config.yaml
arch: "efficientnet_v2"
model: "image classifier"
dataset: "capsule endoscopy frames (Kvasir-Capsule)"
train_examples: 42238
image_size: 64
crop_scale_min: 0.7
horizontal_flip: true
translate: 0.06
targets: ["finding"]
num_classes: 11
norm: "groupnorm"
hidden_act: "hardswish"
weight_standardization: false
channel_attention: "eca"
depths: [2, 4, 2]
kernel_size: 3
stem: "deep"
expansion: 3
widths: [32, 56, 96]
loss: "cross_entropy"
head_dropout: 0.1
init: "trunc_normal_002"
residual_init: "none"
optimizer: "muon"
muon_scale: "spectral"
learning_rate: 0.026
momentum: 0.95
nesterov: true
orthogonalizer: "newton_schulz_5"
adamw_lr_other_params: 0.001
ema_decay: 0.999
max_steps: 11400
batch_size: 128
epochs: 34.5
lr_schedule: "step"
warmup_steps: 340
weight_decay: 0.004
adamw_weight_decay_other_params: 0.01
Rows from block 4, named by matrix and row number. Each number is 128 + 24 x the weight over the matrix's rms, rounded and kept within 0 to 255. All counts start at 0. Numbers have three digits each.
# convs0: expand 3x3 conv (model.blocks.4.convs.0.weight, 168x56x3x3), inputs 21-27, a 3x3 kernel for each
convs0.0:136125153122122091149121104190161131128137119133162153095091136103113138133149162103089140125123160120149127129136128155138160124078101122141133158123104109132150105117160106131185152122169
convs0.1:125111141157127106186133129119129106106119140103133145094123151101095162125111120129116140151144142156128081132152135117125128123149137126135090096094105098113136105106130120111147130129187
convs0.2:100134118106106105113098069092099109098109096165155160118132114108126127103124153100136148131106131156117094124104106100098119130117138099091116114080073112108122137136110117115121124125141
convs0.3:143163163122124144115127140104096120157143126131137092066103115091122142119133151104132125145135131140157141188178194102137179076128170160142138157148152106124124118159136125122127110101087
convs0.4:141149146146136158150128119113116129121111151168159202148108099126128116105125139131124123135149170145144143177136111183147155132112133081074110138131123151135099153143139159137140139150143
convs0.5:093126164109101173077096145126107125159126127166145185148108093118131146091130105145114173113098128147151216106142133119114075119105116072097155121095158152149139122134167143151118105124082
convs0.6:123135077094146125125162120122138141094115132119124141100096078115122116115102133125154148109124143144151128164184161118074089126124113170145100114124132179152171140116136146137135124137120
convs0.7:086136104117166161119146160159156154140151147123092090088087078116119102130138139119146138127150159127097125096104080104122119129176162126134128113135143103108151090104126117140157156143115
convs0.8:078118079129143092137132158098098179160173125135151112127115138124134127127111126177117136153107180129114121092141160114145151120169134163124083099089129110159184078087113130145179093121167
convs0.9:103171144140160169151191169145115095131118105166116123136119147120131149139173130122136109104118131096081110124141129146153186120156178093132079062123143062142122104135152146153142117153147
convs0.10:150147110119086100121127140159135161105094145117153071099104087081131144136121145158139131177136110154097138171140128141139112109103153131124105149094119141145155121137114102124125124170116
convs0.11:117167139089142166095096110133107112183125137162121095134128125129135135147133108148125115186114114120143133142131126121094097133106121120159165119143141146112089166137153156134136147143083
convs0.12:153139127145174155124149158122112120078074121107081135135104087096087059136132118112107128128112124115089124155140102145138104146152113118092082125131123085101115163133121130113095130118102
convs0.13:121108077149140130106135112149141135138105116153123155106117140104102128104130128134152124137155116146130111157183146107142139108101110122148096146188107120143140181169157125117161113095113
convs0.14:121123098112153173147119104176106138148118112161156143109118170154096107180140174119103133085089113122102133133109141131129127152140139137116122119078121163111113119111125155109088147156122
convs0.15:095097109091122102113136120138156124138167152127130117142139148125114105122077133109110089123119122134115088149103114144111114121123150131099088126085116156149150125130109167158103153148132
convs0.16:091103129101131170105139162090137175110132166096111150133169159109121092083110086114147130117133136146154130156140174089142137093147155147138158113101087092094091162133129147125137123133129
convs0.17:139119140140131128133114124123116152110111101110113116128116135126117100107117111179173129160166169157148128114110137136154157129136146160135150163129135132093095112100128130102127114122147
convs0.18:116102161125117154173158184073117129105112139103130163118137119113129116130108109102116068090118077109200159090142146096138126099130114096139115110170122131150149125134162117128147130125140
convs0.19:129090156110104116123125134129124149152152164148127146095092117119105153143111120139110138139140119144121179143088137139113143102127172133064114091123149150138173134145133121118105118136129
convs0.20:130095171154091126161093110083114155088165160077151149110158127142137108140141119044126177096107178105124147111135143121127118169135124145134131173121102135138091101115152151122102173119117
convs0.21:136147111152157116129146125131145131143153114125118140079126122122120142154157119139183176139146123106101100105154121092138144088126099147115103091096125112130170169136144124125122103120140
convs0.22:178176164130124127180167144116088108115094113112123139143141167121121132146141137140127174115076133136122174151141157155126121154127159139146173133113158125106152166143148139126112144139111
convs0.23:115130152136129169165154133141145097158142113149095048124140163128140151104121128175157152150139126123103105131117103113132149149168204117097154138106155159114132137112093155131121173152172
convs0.24:095150100099134097092121070130136131112136103103123111147123121131141120134117104146172160091092101126101114132119111136119134138059128089114104180174170184162136154133134132130127144119097
convs0.25:137136140148113141138090092105125123140168125115156103140149083146165097143169121103149131105132113113125113142138149150119118130101101137096075160123113161140118145140089128113085120128101
convs0.26:156119109150133134170162160100135110103127129113155112144143146124119106160128096091107115105111098105106118120122163155129157120093129139150164122159179167174151158124126156125161142131143
convs0.27:102126106112134121124118119099138145104147149090148187080099112128115123141142127095127151122130133120151175122127076157165113148116097132166140136134135145113139136119104145146137149149129
convs0.28:155133112128127097157155149132149161107123113126098097106126113113097112161116110182140176162125149131117118108142165165123151174113144109166156132170161158141147089139148123125154157120154
convs0.29:124081121117091120124092127149160094149142129112120126131125118161135116119096081144084126145126166141146147131141116103117114154135104112139127120113123104112111129146118116132096116113102
convs0.30:166170154126087093095107129028076118126145189098110165119138156144139124157169169118122119150151133102087113155144114133102092123135105129097085117116149120126167144121130121113120146145145
convs0.31:109115105150149137124129119163165190140128144148159181150139156108124130097121112121114109144117132119112106176167172142158180082121122096106138134135127081138143130138143129144157116117136
convs0.32:156154129141119093146128133129129144146154145108147112117144134134150182069108097158149127146135104109109111100159122105115104139116138138153173098114099135101108132117135157138148134138177
convs0.33:175144129123105134154140158106141095144116119152113135197140138121103160102136194102108120149153163148163136128122107119105096102102136125102118137120114131129167150170130151147127111080113
convs0.34:130114087113110128125117113168161114150139146201182179098124114105135110107103101155139121149139167125118125128114117123096123145113145127130128083058087119102077093085066119130090109121075
convs0.35:134130159138132131147150142157090081124136166095144203144114161114130145104133110092135171054123191090101155062098160151126093174142077129127094125136100149115109170143121162131100132145114
convs0.36:139127123107118131116112136091104129091076110117113085182147132121121120148111098160158159123143132133133085109144102116157125130131087115140124109105124151114120155153133113126129110123108
convs0.37:110125115148148142131121093127129087128112111137125158134130153114126129076112090130147155090112122085075116162115111122125125086098137118108129137116123119134116164126131166156141126146114
convs0.38:124107099127108121147114113129131115092108095119115091112121100116113122130111127117139107130160126153180154143157163167127154095102091134162160118104135154165124167161162111118155119102115
convs0.39:094152121116121121130157148133127132113122125152141139116126142171175209184129153123106113116153160105132138104130127182188155120110130142154132113131144123132127167163171169175160100145158
convs0.40:120142147114125118105148140138136146171164134119124119137102096118135142090120183122105067171153157140126128124134115118112128128141156118119090134151095099135106162133101146146117093121160
convs0.41:100144146113112099127132135150137136135122119088095072107120132142146126106104081129116113148129107116110127096119128120138157129124111103120118117136087114124124127145137131140127158151110
convs0.42:118130126127117114105102099128081124136067113129090147125104118086097148061089107154128107135133123093064089127088140139130126079119132139140142139098106141113102136125086125113076120104091
convs0.43:076098064117125084112105079159105163140124155156143137075076087111107127097097124092107096149135134121129122042117114118156123122136109150132149148135148161155173104075105139137126201177177
convs0.44:089075099112124128158147116119078091153119155136122128127123144161161154142146143107094147170144192210158144125163098110148107115115126135105099145084120153133157134143122117130104102122098
convs0.45:109136146170167135125125138122125125120083093120125145130106109141142124114111114131137150124109106135120138123116110136110124119127136152119151142120120155131145109114082117131151122135121
convs0.46:135130144162170152140174125156156136125125131129131129132137124122131117169176163131158153120135114112121112177175190162152140146145130116142130118103114131133114170186156132149154177173186
convs0.47:121131090130125101105128147156142138113125144121098095124122143129103080122118134138130099158163202101095108117110101164151117138161176131146153154190149101108100122143140099130109138158148
convs0.48:138172155115120112066095089151169181062100099070151132148136140146125147087088104129115148114122114110121127137100111144146150075116139126112105160151162072086092162143120097119121060110113
convs0.49:113097083109107090113135113123132112090103107146162160120130171109086126133119139118140137147124107116132127153133131153141149109117127127116114124134133117135172127131133113153144129129119
convs0.50:109086106117120099111115111141132121110123118133152158135174179098128150128106122131137118124135095085104087109154120130129147119082074150120125114113118128164179165173162147116130177155136
convs0.51:146148125116133138151149171140119147154148136140101093127162178144166167107118151141098120134119126131124146140177113154142113163143127153122112143123144132107108163124107182125152135099127
convs0.52:121137125095178145071111111143125091142110144116106073138140126128142112107125097102090100146124110138102109149179136092145107068081108090142114121141155115083144160183130116093096103089084
convs0.53:092116101143130129144160126120120104121091111139132148129096093137118122151150114154095099146168149109119161122113115169151133129141101147124116136127137138110104152125117122101084181140088
convs0.54:094086074133125128175149162141124106147166120165198158124110118107129140088135166148174121158163115159158110117145154128136170115100135120143141148137131115113123144126122157138135135106117
convs0.55:149131138131128131144152154124143136165169137157133117138143167124120119140128161115119115125134120142174118139138156090098102125125152108097103147134118205185172133132167140143135125145110
convs0.56:128148139128131137113175171108102133096110118106168145146116131132124104087091087127141159085119165066136134129150174128129163113124137115094141077090121110161151132132167119139142149135132
convs0.57:164141163116103151120126153127135134153126118110102138113125150149108117141098083117138096153171131113159164106200130086140109131125105139147137124142155094100116121125132146168153137112107
convs0.58:101112113110110078142130147114076081201177183103112123185165163155119113129127110144133127169145145143140126156143151113122128134149159153115103194186177125143136140170184090109113095098116
convs0.59:136150155151153141161132153116111138080080082191158129122116110122132126137135120165160118087098056134170170138100115151113147071062102108095061129146121100094123114134154115109135137139156
convs0.60:146125117154132143187180179091137118076102088052076070129123106135134122146159149141118130114105102124124121159131182143120157178163192137130123127114129149143140120129133120111110107098085
convs0.61:149139142129124134146134146100110148129121117145140145109131101115118143130130150149149165125101120111094117125102101130132146124120112120126132099097104143126112108104111146136125176133137
convs0.62:118100144161106143189099079110131111074117117148143124133155163130157127141131140144104122134121125165175153105132184104129137172170113175124165183115108162122094147116161140142150156114106
convs0.63:102106127102160182068095126134108130158128088137123114087084086151155143116157168119100097154168143141111099145140101134124097118144118121138136116149114120108091129122143155137134171143086
convs0.64:095127132136123143132125128166174147082112144141087099118107089102131109135139097115106104138122093170146090135121118165142123094145130158169135119137151119070062127173144135130144073117148
convs0.65:109120106108136126091117139090126140090110108048097059118105116116119143135124142121088113118099135092109139121118146124118151138111113100130135102115124100083084094113119122113116128120109
convs0.66:092121143142127164199183216123122109140118122086106098144127156155149164150128142115099098133102112101115144136116133118078139121106134151150167132111141109101117136139102136123140135158146
convs0.67:130107092100105109124134117179149111137100089132108116143119108116116099157155140146152138113131111104115112135142148113153146114124120116124125131111108128117109138108088138111100134118093
convs0.68:141148157111112103138130136133133133139158144091102125127145138116132120150149122126123119133140129113141106165164157156147108128129135125118124123130149125149152159154159150136120149120078
convs0.69:167116116125129128130111110156137124116133107081105087126110138093089088165128102154137145152129114060103079105111152098128159112095149124096100117153119104139114114088104133136123145128122
convs0.70:143149176122137184123123186141132139142153157130127139134145091140135114130136140130114129143125131139134139164193125129154116154149133168102110146138096138150113142131135160137167120109140
convs0.71:154107111097097117115126125120126126130173188129115132124164134128111072129126102089133126122126130126107110153118112106122125119141102147112075143148147149145095160092128115122152080110124
convs0.72:126169153138126138122139163131148145131146151093105130083108127127122128162144102069084132109102131101127138149128104156132134109099113166130120118114113112096077141119160125114154099096095
convs0.73:108111089120133104124112113134133129149124123154136136134146120126137130125140163131144130129121121114112112126119131119105123139148139112126147134139125114149142123126135131128116096095118
convs0.74:144136128136108113119104109089118102128121101094102074084110133100101098100113110149132103150148123100109091168122131144105151157119142142129119112109120115090097131133152117093117103099112
convs0.75:138136160121112144131132138144164146117110088075063077105149139098151105098134114157135154147118144097089098142122129116111107156147150111113126138119094093080085142133128140153145141140133
convs0.76:126136107135127090122119118067102111128136136148158136132132123140118153141124153085115144102107150165147146118162127130157133117096122115147134122138149104101095144142114144159127131128113
convs0.77:114125143089138109091123126116129142140161114109172087198136187101114155130125145088098112130178139091107155118100105133175147139120092140162139121123125111120113131146142119113116152141114
convs0.78:177178151114103104134156123155187151093104108095126128150162152112097118118125121145159138116098106116119127117097105095094143155149156127166162125122075121131111131112108113089099137111091
convs0.79:124132134111134133083100132072071095155138148200213200157119112097091111111152155122127121156152167166128161150130139135146141108087122141141131135147156132120166080094081120122106092075083
convs0.80:189187204141120141135145163156144181136131126108125118162154181072089101113102115177135183148130115143131114155157143105126146131132163122118109123128128105128135161148172138126156106085093
convs0.81:105127132120111127127135128120145129123132146118113097142121166112122133129124172179171157112110109139144125118159193157141151143102120129132139146167161110143153114116140117098121175134169
convs0.82:144148122149139138117121124133101077126152135118128115119174123141149127150112114105118113112112149111108098145098152107107138062095119131096138136117154111101105149143162143129129092111118
convs0.83:123092137149095121140103113150134125143156139105112134076109112133112092150130123082122102142161146124130126163102133139071129149090154137123151139123148105096105159135130160129106137111121
convs0.84:116153087126156156115138144167108134140148156124157148066084092130161129113097099105109079146134152153137111118119123146156140137116136170145131091127136108103137117141185119132157113100107
convs0.85:096138111101154124164177163121150154101116131122134130168114083150161148168153145135156142150151134163157159135154175154149154181166150109154156133107106131093120154140176135145175128137150
convs0.86:149173180152180145186173148159138156168142122152112115113112100124112111161130157119131133112126133134133115090090089126097134109117168109121148137147156118142156134152126145144103148115096
convs0.87:151094096149138091129161151122156096106134133106129169124112111136089080136173128144106101122123092164162122183141149159134121097127105131112117141158085103167124118128100127132120134125135
convs0.88:130112104145105121127097123105133104122129115120131120161138130152144159120117103128124127155135123182162165082114137122137133142117136128143116171163125128151138093097063118127113134126138
convs0.89:118121127127141156138147137111173138086141126118169142097111111106104133105127130115114124114112119105079100094105123097110100143125118066104119106117130111126122124125123142130140149142144
convs0.90:112115074148142114146140139095086093135133106133147166120104086104115114093115130133114085146118084135117104115105138109081147120093068165132102163120097183159119120144140120160169141158163
convs0.91:108131160136129143135125111146110103140135163168159159122128095121141133085122120102118114111101111147120107110134146123119091112131094140134113121126139137135115075071090127092086149125116
convs0.92:123116143161131102175157151126100148155129123117127117118092090134120124119109118139111128163128137142139134124134165090063102114110140153152173132115109120117124162117154130094088120111100
convs0.93:142115122126115075141140122131114144084101090096134155105098155101100145087103109154152152143124120102145116113157172111081090159133114095111171129127113137115145127099094154144170144156152
convs0.94:125117117148101121158153155128124134131099124092128135140130132146127117103122123122138114148101110161156158165137150164143157133131137124122159146097124145122144133095119147121121156147135
convs0.95:133120150154107121195158156125105086141130111140141138105103127134106114114135154118138157148139150112089126142126135116113133123109119162122108145099110142121112160149123128125121140127119
convs0.96:121122182129095134150110113099144144125117147109137179114112131127104101119132130091117131094140104111144141099091098143156129162169171145133151142123119131139156123144148132130128095092112
convs0.97:145162107126142117097119116127132140134107125151120110101111129124119145128111117126120124131173100113133121097127110151114130152129128131151131108130149170110090117121112122136161111107102
convs0.98:150141134155144113103116150106135120145152112116119118142157141158132114121132105118121109119137133127128166115129106124138120176134127141129131101113149162126129145136116151132127114135116
convs0.99:130120133120137131113125137127117135140128149127131115156117103134128114123126091118126132098143138137125141126142140116155136148158115137151157136127120132120132141121096122125114129126112
convs0.100:110109074114094101156127155099098130101098122131108138091095148147141138175183164128090050135113116102104124129128126108127102098138107164140136125104160106102126099112114118133127133133131
convs0.101:110126113124114162161157123105143161128137091148133126153165096119091112109084172123126135112106173114142160105129093096109131173163111110119156110136156114153153149104129150138119134137096
convs0.102:078152113093146119126148166156126118129137119130137110119137131103118160138135134079134183111143180131143184143167139122139135119143150074133154096149198107119131114095168113111137144137126
convs0.103:118108101103063069070087083149169151123154155127169163127134127116109103155173156110136141112110128110129189135136133152145157179178167095115130118140151107121145086100100111119125094108072
convs0.104:126146182118148129140157164153144150119134112161161090114113060138137095151137119149151148182113114143089111103097074119121114159117146162161127142128078150137158112129132110118150104126134
convs0.105:109131117102109109108121118131134131133106143147149157124064085137142169107114108160161142125146143113113110137139125106143115136137125128124148120092143113172203129136148117159156107105122
convs0.106:144161130110102106110079100120127145141136140112108097109140108088135121091102098147126152146122148131111132172148134153132139123118160174129096120103085126127121144135120125129114127149131
convs0.107:141170176147177197105125127122150141141137165156131152096101115126150139157164170134156145131114117125139124112107103133145116084108136117120141180156166151107090105109133101112135130115123
convs0.108:121132107127133140165156165124129124140135151164143182124133141133134135143163165144122112148132120166128172149146124156139158156135157176193152179151166130144136108125129108100135145123136
convs0.109:140163149137133132099091084096114140109127141099104097149131107153147128132120114126138137100101110119116113144155133154158144149179164132197180135153147141131112120108109110118103081104083
convs0.110:168137137139130132111126119128124147129092106144110125131166120138142124100120125087126133114119101129130127120092092094104126121137121104147163096107083119102074156178131137137129111126137
convs0.111:120145130140146134159137118137151103163135119144174165115103099152106125169124104106101111152119115187169171095085114130143131141136135172113154159111093165121136153141122136115079143117079
convs0.112:138132135151127129124122103093146123108153134140153125110146146136138125115105109154139147096107155139113141168135163149140172120084111121120097144134106074111083116134148099141130059089091
convs0.113:150152149100152122109113099111094096160176132136140143175138166119096102124125101124109099134151160175132124142120126118101125155150163107119097174163173127143146115113109114114104124141123
convs0.114:139132144106146164129104113124125132130156129145191119143157149139113145142129128174161175123112088126129124166141099187130128141109144141138130120100106113107123105112130127110142145103097
convs0.115:070120177076120173153153126166138117127125125085136139137125090137164170105137203093146138080116109084140121145137110119132152100115124045092152083108134140128110120126147133118122135156155
convs0.116:177121131144096118108102110137143120138124113128120101116114113105121126110149138137103127125112119103117116114095071120106109120126105102107108104113140084090105105122112117113120105083079
convs0.117:122126139091135138138134120094128135151148126131146112138135135130095088118101092109125097167141123132123130137113123153135136193150171093127125113125146101075113132119135117126158152101140
convs0.118:160161172094136156117140154125119136144146124101145154114119131111133106105118091158166139107130114110126096146147147131146157126131127151183186131120096095083066124144165079101094077087101
convs0.119:139125106155130103164136127148151132133137141172126094155129122141114096151114111072085134112114179098093096168124112118141089105137145111175215107121151092101115121116126137135139124134185
convs0.120:088114130114114105126134139145148128128123115138126143115148143123115109121130150148130107117146139136159158135102088150124093119155135118131137105101149111105127126120140133120128136149161
convs0.121:106107144109143114113128108150119107159155131094115145076113170103117114125139132145133142130157145157130111113136140123103126161141145104108134175114087160094093118133163126127141114100130
convs0.122:093102154092079129096073113124112118155113104151122101179174138133098113131125148131151148124133115169134078147145141168179132134135115168145136146144146083086129093116113120130139103127132
convs0.123:112116101144132099164160151128133130138143155115136126139119113124141110154165115145144172146154172104116120130115139115114149130144179078090057140172114117150116139129109162161161121112110
convs0.124:080092131116126133157146131134136145144145160149127126136140137168201184153143137139166136133138120139137138117157099143136135165140144110113097151148147143120123126112118114107148125177176
convs0.125:109108094123157112097141129164170133147151138132123124153152115144134142089097134139117105145137125121122141109105126091103128118123124131135118125169172085104113130159130148173156101112103
convs0.126:149153116135144116140118115112104079132138144155146142130093115166123111160128091135115077139124097117110118165145125123141093103116081078129148072132135095132126150126133125084096142117101
convs0.127:114126168123111160133135131097141140120143148085131132135138141123156137137147117104118139098103110090130138167132151131126124135100074144150156110134124120151146164127151130109130093073081
convs0.128:147134140149145129119126101121143133126151153112139134079103091124156137140157148115143169127166168108122134141119109135129130124118143135114112132165159119156136125115129151126132124099127
convs0.129:090115128082111127115118104100090116165130166137147166110117131160144139124130106103114105148141139154128165100091070081088079133155154106085066143134120180165156140150120109118115121144119
convs0.130:146131136155128121150119118082099116112108090136111108144158116125102100125093134140116109115150154100153158151131102109134150133086103123109171159146145184148178174126124104121110148118127
convs0.131:135109112118126148135145149154118112156139125149129169077109136132130180127119153110135093120141122169148140175115169139081147117110131138147122119161119133140151140142122112130126129120143
convs0.132:140103124159144115165154114116133127074069090107105119155113094113121075142100068160166127127102114086096108139141167137143173155162162191119125156138101147155135123126145121098122136128164
convs0.133:151155191135157146121111104147126193141111169135123141124117091153150084171144125102111128144133130172154092130162130116145113154164150155142150166117130140130089122132087125178106125148117
convs0.134:113101092127135126123126153075120138132121161105105146072095122143151128137111146123122103186149128160142144141111106139127082110147119126127095115137102115149140094120155133140163120104112
convs0.135:106118132089096124136140117112141120110086103118103118171153126115111095144144118100133132136154153119080110121103117128131084115145100138156091104124099117106117121108112162124087154150127
convs0.136:105116123131106092138125154091122161149159099125158117096161171102091107108107127110149154148179103124139132173157140128138134141162126138126113152139164117097110120129132127119169159153164
convs0.137:112138125144132126172168156098139130111139122096132138114109151091103136073110126157150123151149151108111116147111117131082128096087077138133162127091143140086116142137171132094135129092105
convs0.138:132126141122143135067131178175131144156105127113086111146176121107135141089135159175116122129122133116108163110138136116148110116166089138142159119141105135155146102120140151139164199157139
convs0.139:128138142134142130109097116166150135107092099119079092102101097116101139128131146164157173137106167116091154168160168131120143155157172163171159133100134145105150135135117149142118156130117
convs0.140:146102126125118140131124140132142122162159127156137128113130101097135143094116101120115113097143118143139103155143131093114098115135130157156106108126091166144125125096110172134147095061094
convs0.141:137151127141149119155144105137129101148109149128120149069108089119127109128155124092103126123103112164143132140117149144129101145157124124143107142080122091078104128132141125121135122100134
convs0.142:153129135099107137141128161132155112122113109133132129121124125086115119127173144120122157137110070147171110132136129142149196137107148124159138115116102120143117159149186121113153107110150
convs0.143:101123127115118126137119126106113160126127144108101114170149131159134146132137161121148159160140140129112142136128152113103157088086172110126142121161134116120131132145127114103091123100125
convs0.144:105104106124135152117113104128108125127131099065069081116095073133114102115101096064064071085070106099107121079103105080093092153140142108104124125102113103084133124124116112111108145137111
convs0.145:128112110144120133093097069160138155138122101110119094110109102133130132105121126141150109112142110105080070103108094111086115121099135155106098128070067119112080125116113135136142115111083
convs0.146:155103115153100114143110155161128128160157149130118131130127123147156081141150095194142141083111176095116143123098100129144120110154107069132160162167174171157122121103134126129122113154149
convs0.147:105102094153153152129155176143138131121102079152106099108146184165145148122166128126158127123137120163136110119118137126146153102116143135135144152131133167146100132140148127158131130127111
convs0.148:098104086099109102136154168141129114120132093064108110106103110166126093139129129171147137133138162134124143092125130121140174139110138108107090158156150165155166123135139123137116131116117
convs0.149:095114116122126147088086098145141124115139101129147132134129132177151171125098123127129114159130121118118094139148141139143129137143151115152140142168158112122127163156137119105133101084110
convs0.150:118129141128138135144119109112136175131125131160139106123097122133143144153118098115115125104127131097127104146146097135139111127111117139124153110129164103080106146137162122095138152112124
convs0.151:144112075107122165107087160130161130117134138129095130170127129121140113106147129104143149135119124144127125143113114123111127123147120139104144152150145147138136163136145117115109145095091
convs0.152:077057088132110152159174174072093074145164159121166146075094116125120148155189173144125121132145121097148115120108110086084093134147152131119102131165157121152153107126136116144168115143132
convs0.153:117101114154122123129111105114151143133155147136170135131120102155107121141119121145096107115124100118136130130143155141120130134126146141147137147125127139146146132135132161126111140125133
convs0.154:146147116120138141081111103118142147099104126106140187106135151107121123138117130146133134149170128114140124149127096118147134095127135154142127145138138130147147105125078154108103196167118
convs0.155:107112139123128086157114055180103101124102114151151151137108156093126138133130112108100147114159144116127118057139156110128131119100103164151107173150108114107140128142171147107100132094112
convs0.156:138128124124111113141144142115108085130132081146146105114133125110129125091108128097101075098121100099099087080099130124098130126135138152120116149142135149152153170155153139105105127108109
convs0.157:145135118154126142130129142155178141120147114173179168160130123146131129110121133172148146141138141164151124107116143108110128113129117123152156095132130119140121136125153088097116111134136
convs0.158:116107086111142123101146141120118184132094096193144155131133114106111132100147128172099096139083115130133159150138092135142124096113130099163190124156123175155116120146119118166153139158142
convs0.159:133107138131131091125155095127119097110131128104114107106131173120133130114135141137167138140139121107130146113102088095117097141112114146130149105123148128162119119108148100116141059093122
convs0.160:102075104124091110126106099158129123129155131148143161095129135128152104137133113083114105134116134203177157124148147122117145116117109139124124150140152119124145120135145136133145138134146
convs0.161:139111103131086127084075136086131151108139162154166145117153100131104114127118154141154134099091083094135107121113126123107098111089097116127137133136131124105093140123116074102107094129123
convs0.162:109108130134129156138134138139146132121138139108107114139137096109122115103113120122119130133128152117102117104115128133142138124122123104096102135118105132156140110127120111126084098117104
convs0.163:134133119120144126095163135129116087109101082168158174105100162138139190124117114150114141136146174129126129101078130116110122143135103143157135149203141104129157137105127118131138166135123
convs0.164:129142106105106094143120152138140153130115142138133131123103128122117111151123106113114074115140132100118168075121138104119144128126120146120118109117153120157151133131115141126151137157168
convs0.165:110112137156115111147157144115125119137142126138184100111137168093115122160129123149145115133117138123125128155118123140118168077076109158152134128132144120185149138105139123083107135146128
convs0.166:087112122079126144134153118145126097128145127123169121145108107108136122133145154100105141136124123105110091099109119147152125127120120114148118173171131111125123134125082089141101115110106
convs0.167:160112098149113100153183171092131128132125118152171180179177179161158151124141149185166133126143133096131132155120107136136130148171171132096133139140148132172165111131135146159131111119124