A small image classifier, trained from scratch: 0.515M parameters, arch efficientnet_v2.
Rows from block 5 of a small image classifier, named by matrix and row number. Rows with one number belong to one channel. Each number is 128 + 24 x the weight over its row's rms, rounded and kept within 0 to 255. All counts start at 0. Numbers have three digits each. After the name is the row's rms in percent of the matrix's.
After each channel's rows are labels from the 100 images, of 14976, where the channel reaches its highest value: "top examples" is what is common among them; "patch colour" is the nearest of a few named colours to the mean colour under the peak. Only what is clearly more common there than usual is listed. The data: capsule endoscopy frames (Kvasir-Capsule).
# convs0: expand 3x3 conv (model.blocks.5.convs.0.weight, 168x56x3x3, each kernel summed), inputs 0-55
# convs1: project pointwise conv (model.blocks.5.convs.1.weight, 56x168x1x1, transposed), outputs 0-55

convs0.73 073:093117153121189140182141113140108127141149117107118093143120145128158153161147094111121079091102089105151169139114132116094116130121157115161140113103105121149144126128
convs1.73 079:103098150134111082078150103138136140141137101103143119110137140117133132131150098151130069122136102104091098109181127106152141131128126143101156128140150095142133138064
top examples: finding: reduced mucosal view
patch colour: orange

convs0.109 086:145124165087089144132107100121121166112178129134161144135113120161085172150141090130123090136145125126134131150126159132102088149144068115106092139102116121131135122123
convs1.109 105:120097123122109149099142134097125114142122151152098086168133130131140160148192151173104142155159123148162127104146113101124122122109156147083136142108097101174144134112
top examples: finding: reduced mucosal view; finding: ileocecal valve
patch colour: orange

convs0.119 103:088110133111150149174151140176134095152134131151057119101130129110166123143118148118163111148129108179094119099137153136096142167134126118122144105127116126133128132167
convs1.119 102:162101111143126173114113132108138149123110118105124119120096141158163107124112150173107135066128100126109103086145095128160114132141131154090176138180132133139150144118
top examples: finding: lymphangiectasia
patch colour: orange

convs0.2 103:086107134091078149097130121113144141138109151157117133153110139152097166126135127132120093135113141076119156137149075127121129139126120103063092124152138107138107100102
convs1.2 088:160139105084107134114133141151148142146136134146155145135157091099097157109131153078062127154117128139104140142115160130139125107182099134171128117146105106161133112115
top examples: finding: ileocecal valve
patch colour: orange

convs0.86 126:085114148141097097128111114130153136136133100151142143192134127101119103106138112168138100118115129100152129138146172115097128074175146150091105125097113146139112147107
convs1.86 100:092135126118151102077146131132134125142155106097107093158106104110106124134137123132159144105127131126139096106110099109193126132116133179092170132140157078144149110133
top examples: finding: ulcer; finding: angiectasia
patch colour: orange

convs0.80 098:123150168116133108109154125142144161135145123155164131148090111129119174167147128130139124127114087158184104124130126128085129071146114114089124100159147095120153114115
convs1.80 091:087173087130131094128114101135157131120111124124133098109104156071125153132176113145169114141122113115118109112111094113167114083128138086154133145127102125137101161134
top examples: finding: ulcer; finding: ileocecal valve
patch colour: orange

convs0.30 099:176123140115159098142136103167151126138146107068106129125152116130136096155152140133118153108170128121116125116133114122089124075121181114148134109177094137092127126129
convs1.30 097:139116138126119141156131144130144135127089130164139120151081129134157108136112166083084087132123100124101176140123124109122153072133101131179091102110123112110138093116
top examples: finding: ileocecal valve
patch colour: orange

convs0.118 143:144174135158103117132093113117086104116106108135135111087097169138091106102107116081122110128124124137136157147105135156131104160107118096117099181153106103119138137096
convs1.118 155:146096147120125156114128102110137130188149138149130142128129146057121139128099156118139134110115113131125131088136190104162118128132138127111116150140099100086091150087
top examples: finding: pylorus
patch colour: grey

convs0.92 088:164138132146106162139165147083143148119148100131130180136112144107110118184159132141146142133141115142132107112128151100054128122150136120115124098083153125115097123105
convs1.92 064:074157140110152095096112091087124088146127142119108130136163133150153149126138116130130118144139144110110131109135118139144165083112103088100169184116162129106129103131
top examples: finding: ulcer
patch colour: orange

convs0.66 120:100125122133108117157196080119153129155145134151174167142145136108130142123123122129160122169170083162130110132131140127148126099116142075096129146133134094155134140123
convs1.66 141:139164112131119135111089153135122168136174144124116108122091102116113102111126118072169124112113134155168119082115081113123112089117158088138174138134121126131123143147
top examples: finding: ulcer
patch colour: orange

convs0.24 102:131125130114126124102142098146189155146121109098123103134140134168104127098153112122175128132100130114118133142149085096078122172102140115121100106148105142132132106189
convs1.24 092:135043099151133136135119109143116129131108132121132129139132121102136117090117110148110117111110134145106136101169142124138105105152132138172186149113095150130146071090
top examples: finding: reduced mucosal view
patch colour: orange

convs0.76 117:104146150168134147126109151155088083123131155125116094148135109143133127152136171157109162130101119120132110165151094123123132150140107105110160111191127071149119113121
convs1.76 078:111136136116138149121134153115149135125155112164139134135147142179162160129150160106172140192131139180172114105141142089126100149099147131149115160115127099130104110111
top examples: finding: ileocecal valve
patch colour: orange

convs0.140 129:122131137157115112091166106122120124107140170109135176143111155113132144077137101118151126093133101117115105132116138144103107122120131046141110139115167142162161117151
convs1.140 106:118143130136127165099087138098167174154115154132130080113121117112141147183115145167104115124092107122148163139113096100138141144103145148117158125158156155121165112132
top examples: finding: pylorus; finding: ileocecal valve
patch colour: orange; grey

convs0.15 097:127138118110100121097139173149147115155146121127131106107124142072114115081103097139171149095087096075082102129143142141120130132140114166109125108112132153137094129135
convs1.15 096:173130180099133149090120123139122102115156130194136109102117113148148150106097120134131149133110113150129129144136126129140127145122130138159168083196117133086104116135
top examples: finding: lymphangiectasia
patch colour: pink

convs0.21 119:127116134124119100130161149094108133171141115135135125131154112161161162099139164160120073114140136120077135102121118111059164157117128132098138112150132142136116117089
convs1.21 139:167109130130148159099089117101119149111106152144139138123101137110161149126105149077111092165081155109127113132143115128106149105190138112115135147111162174142113141137
top examples: finding: reduced mucosal view; finding: ileocecal valve
patch colour: orange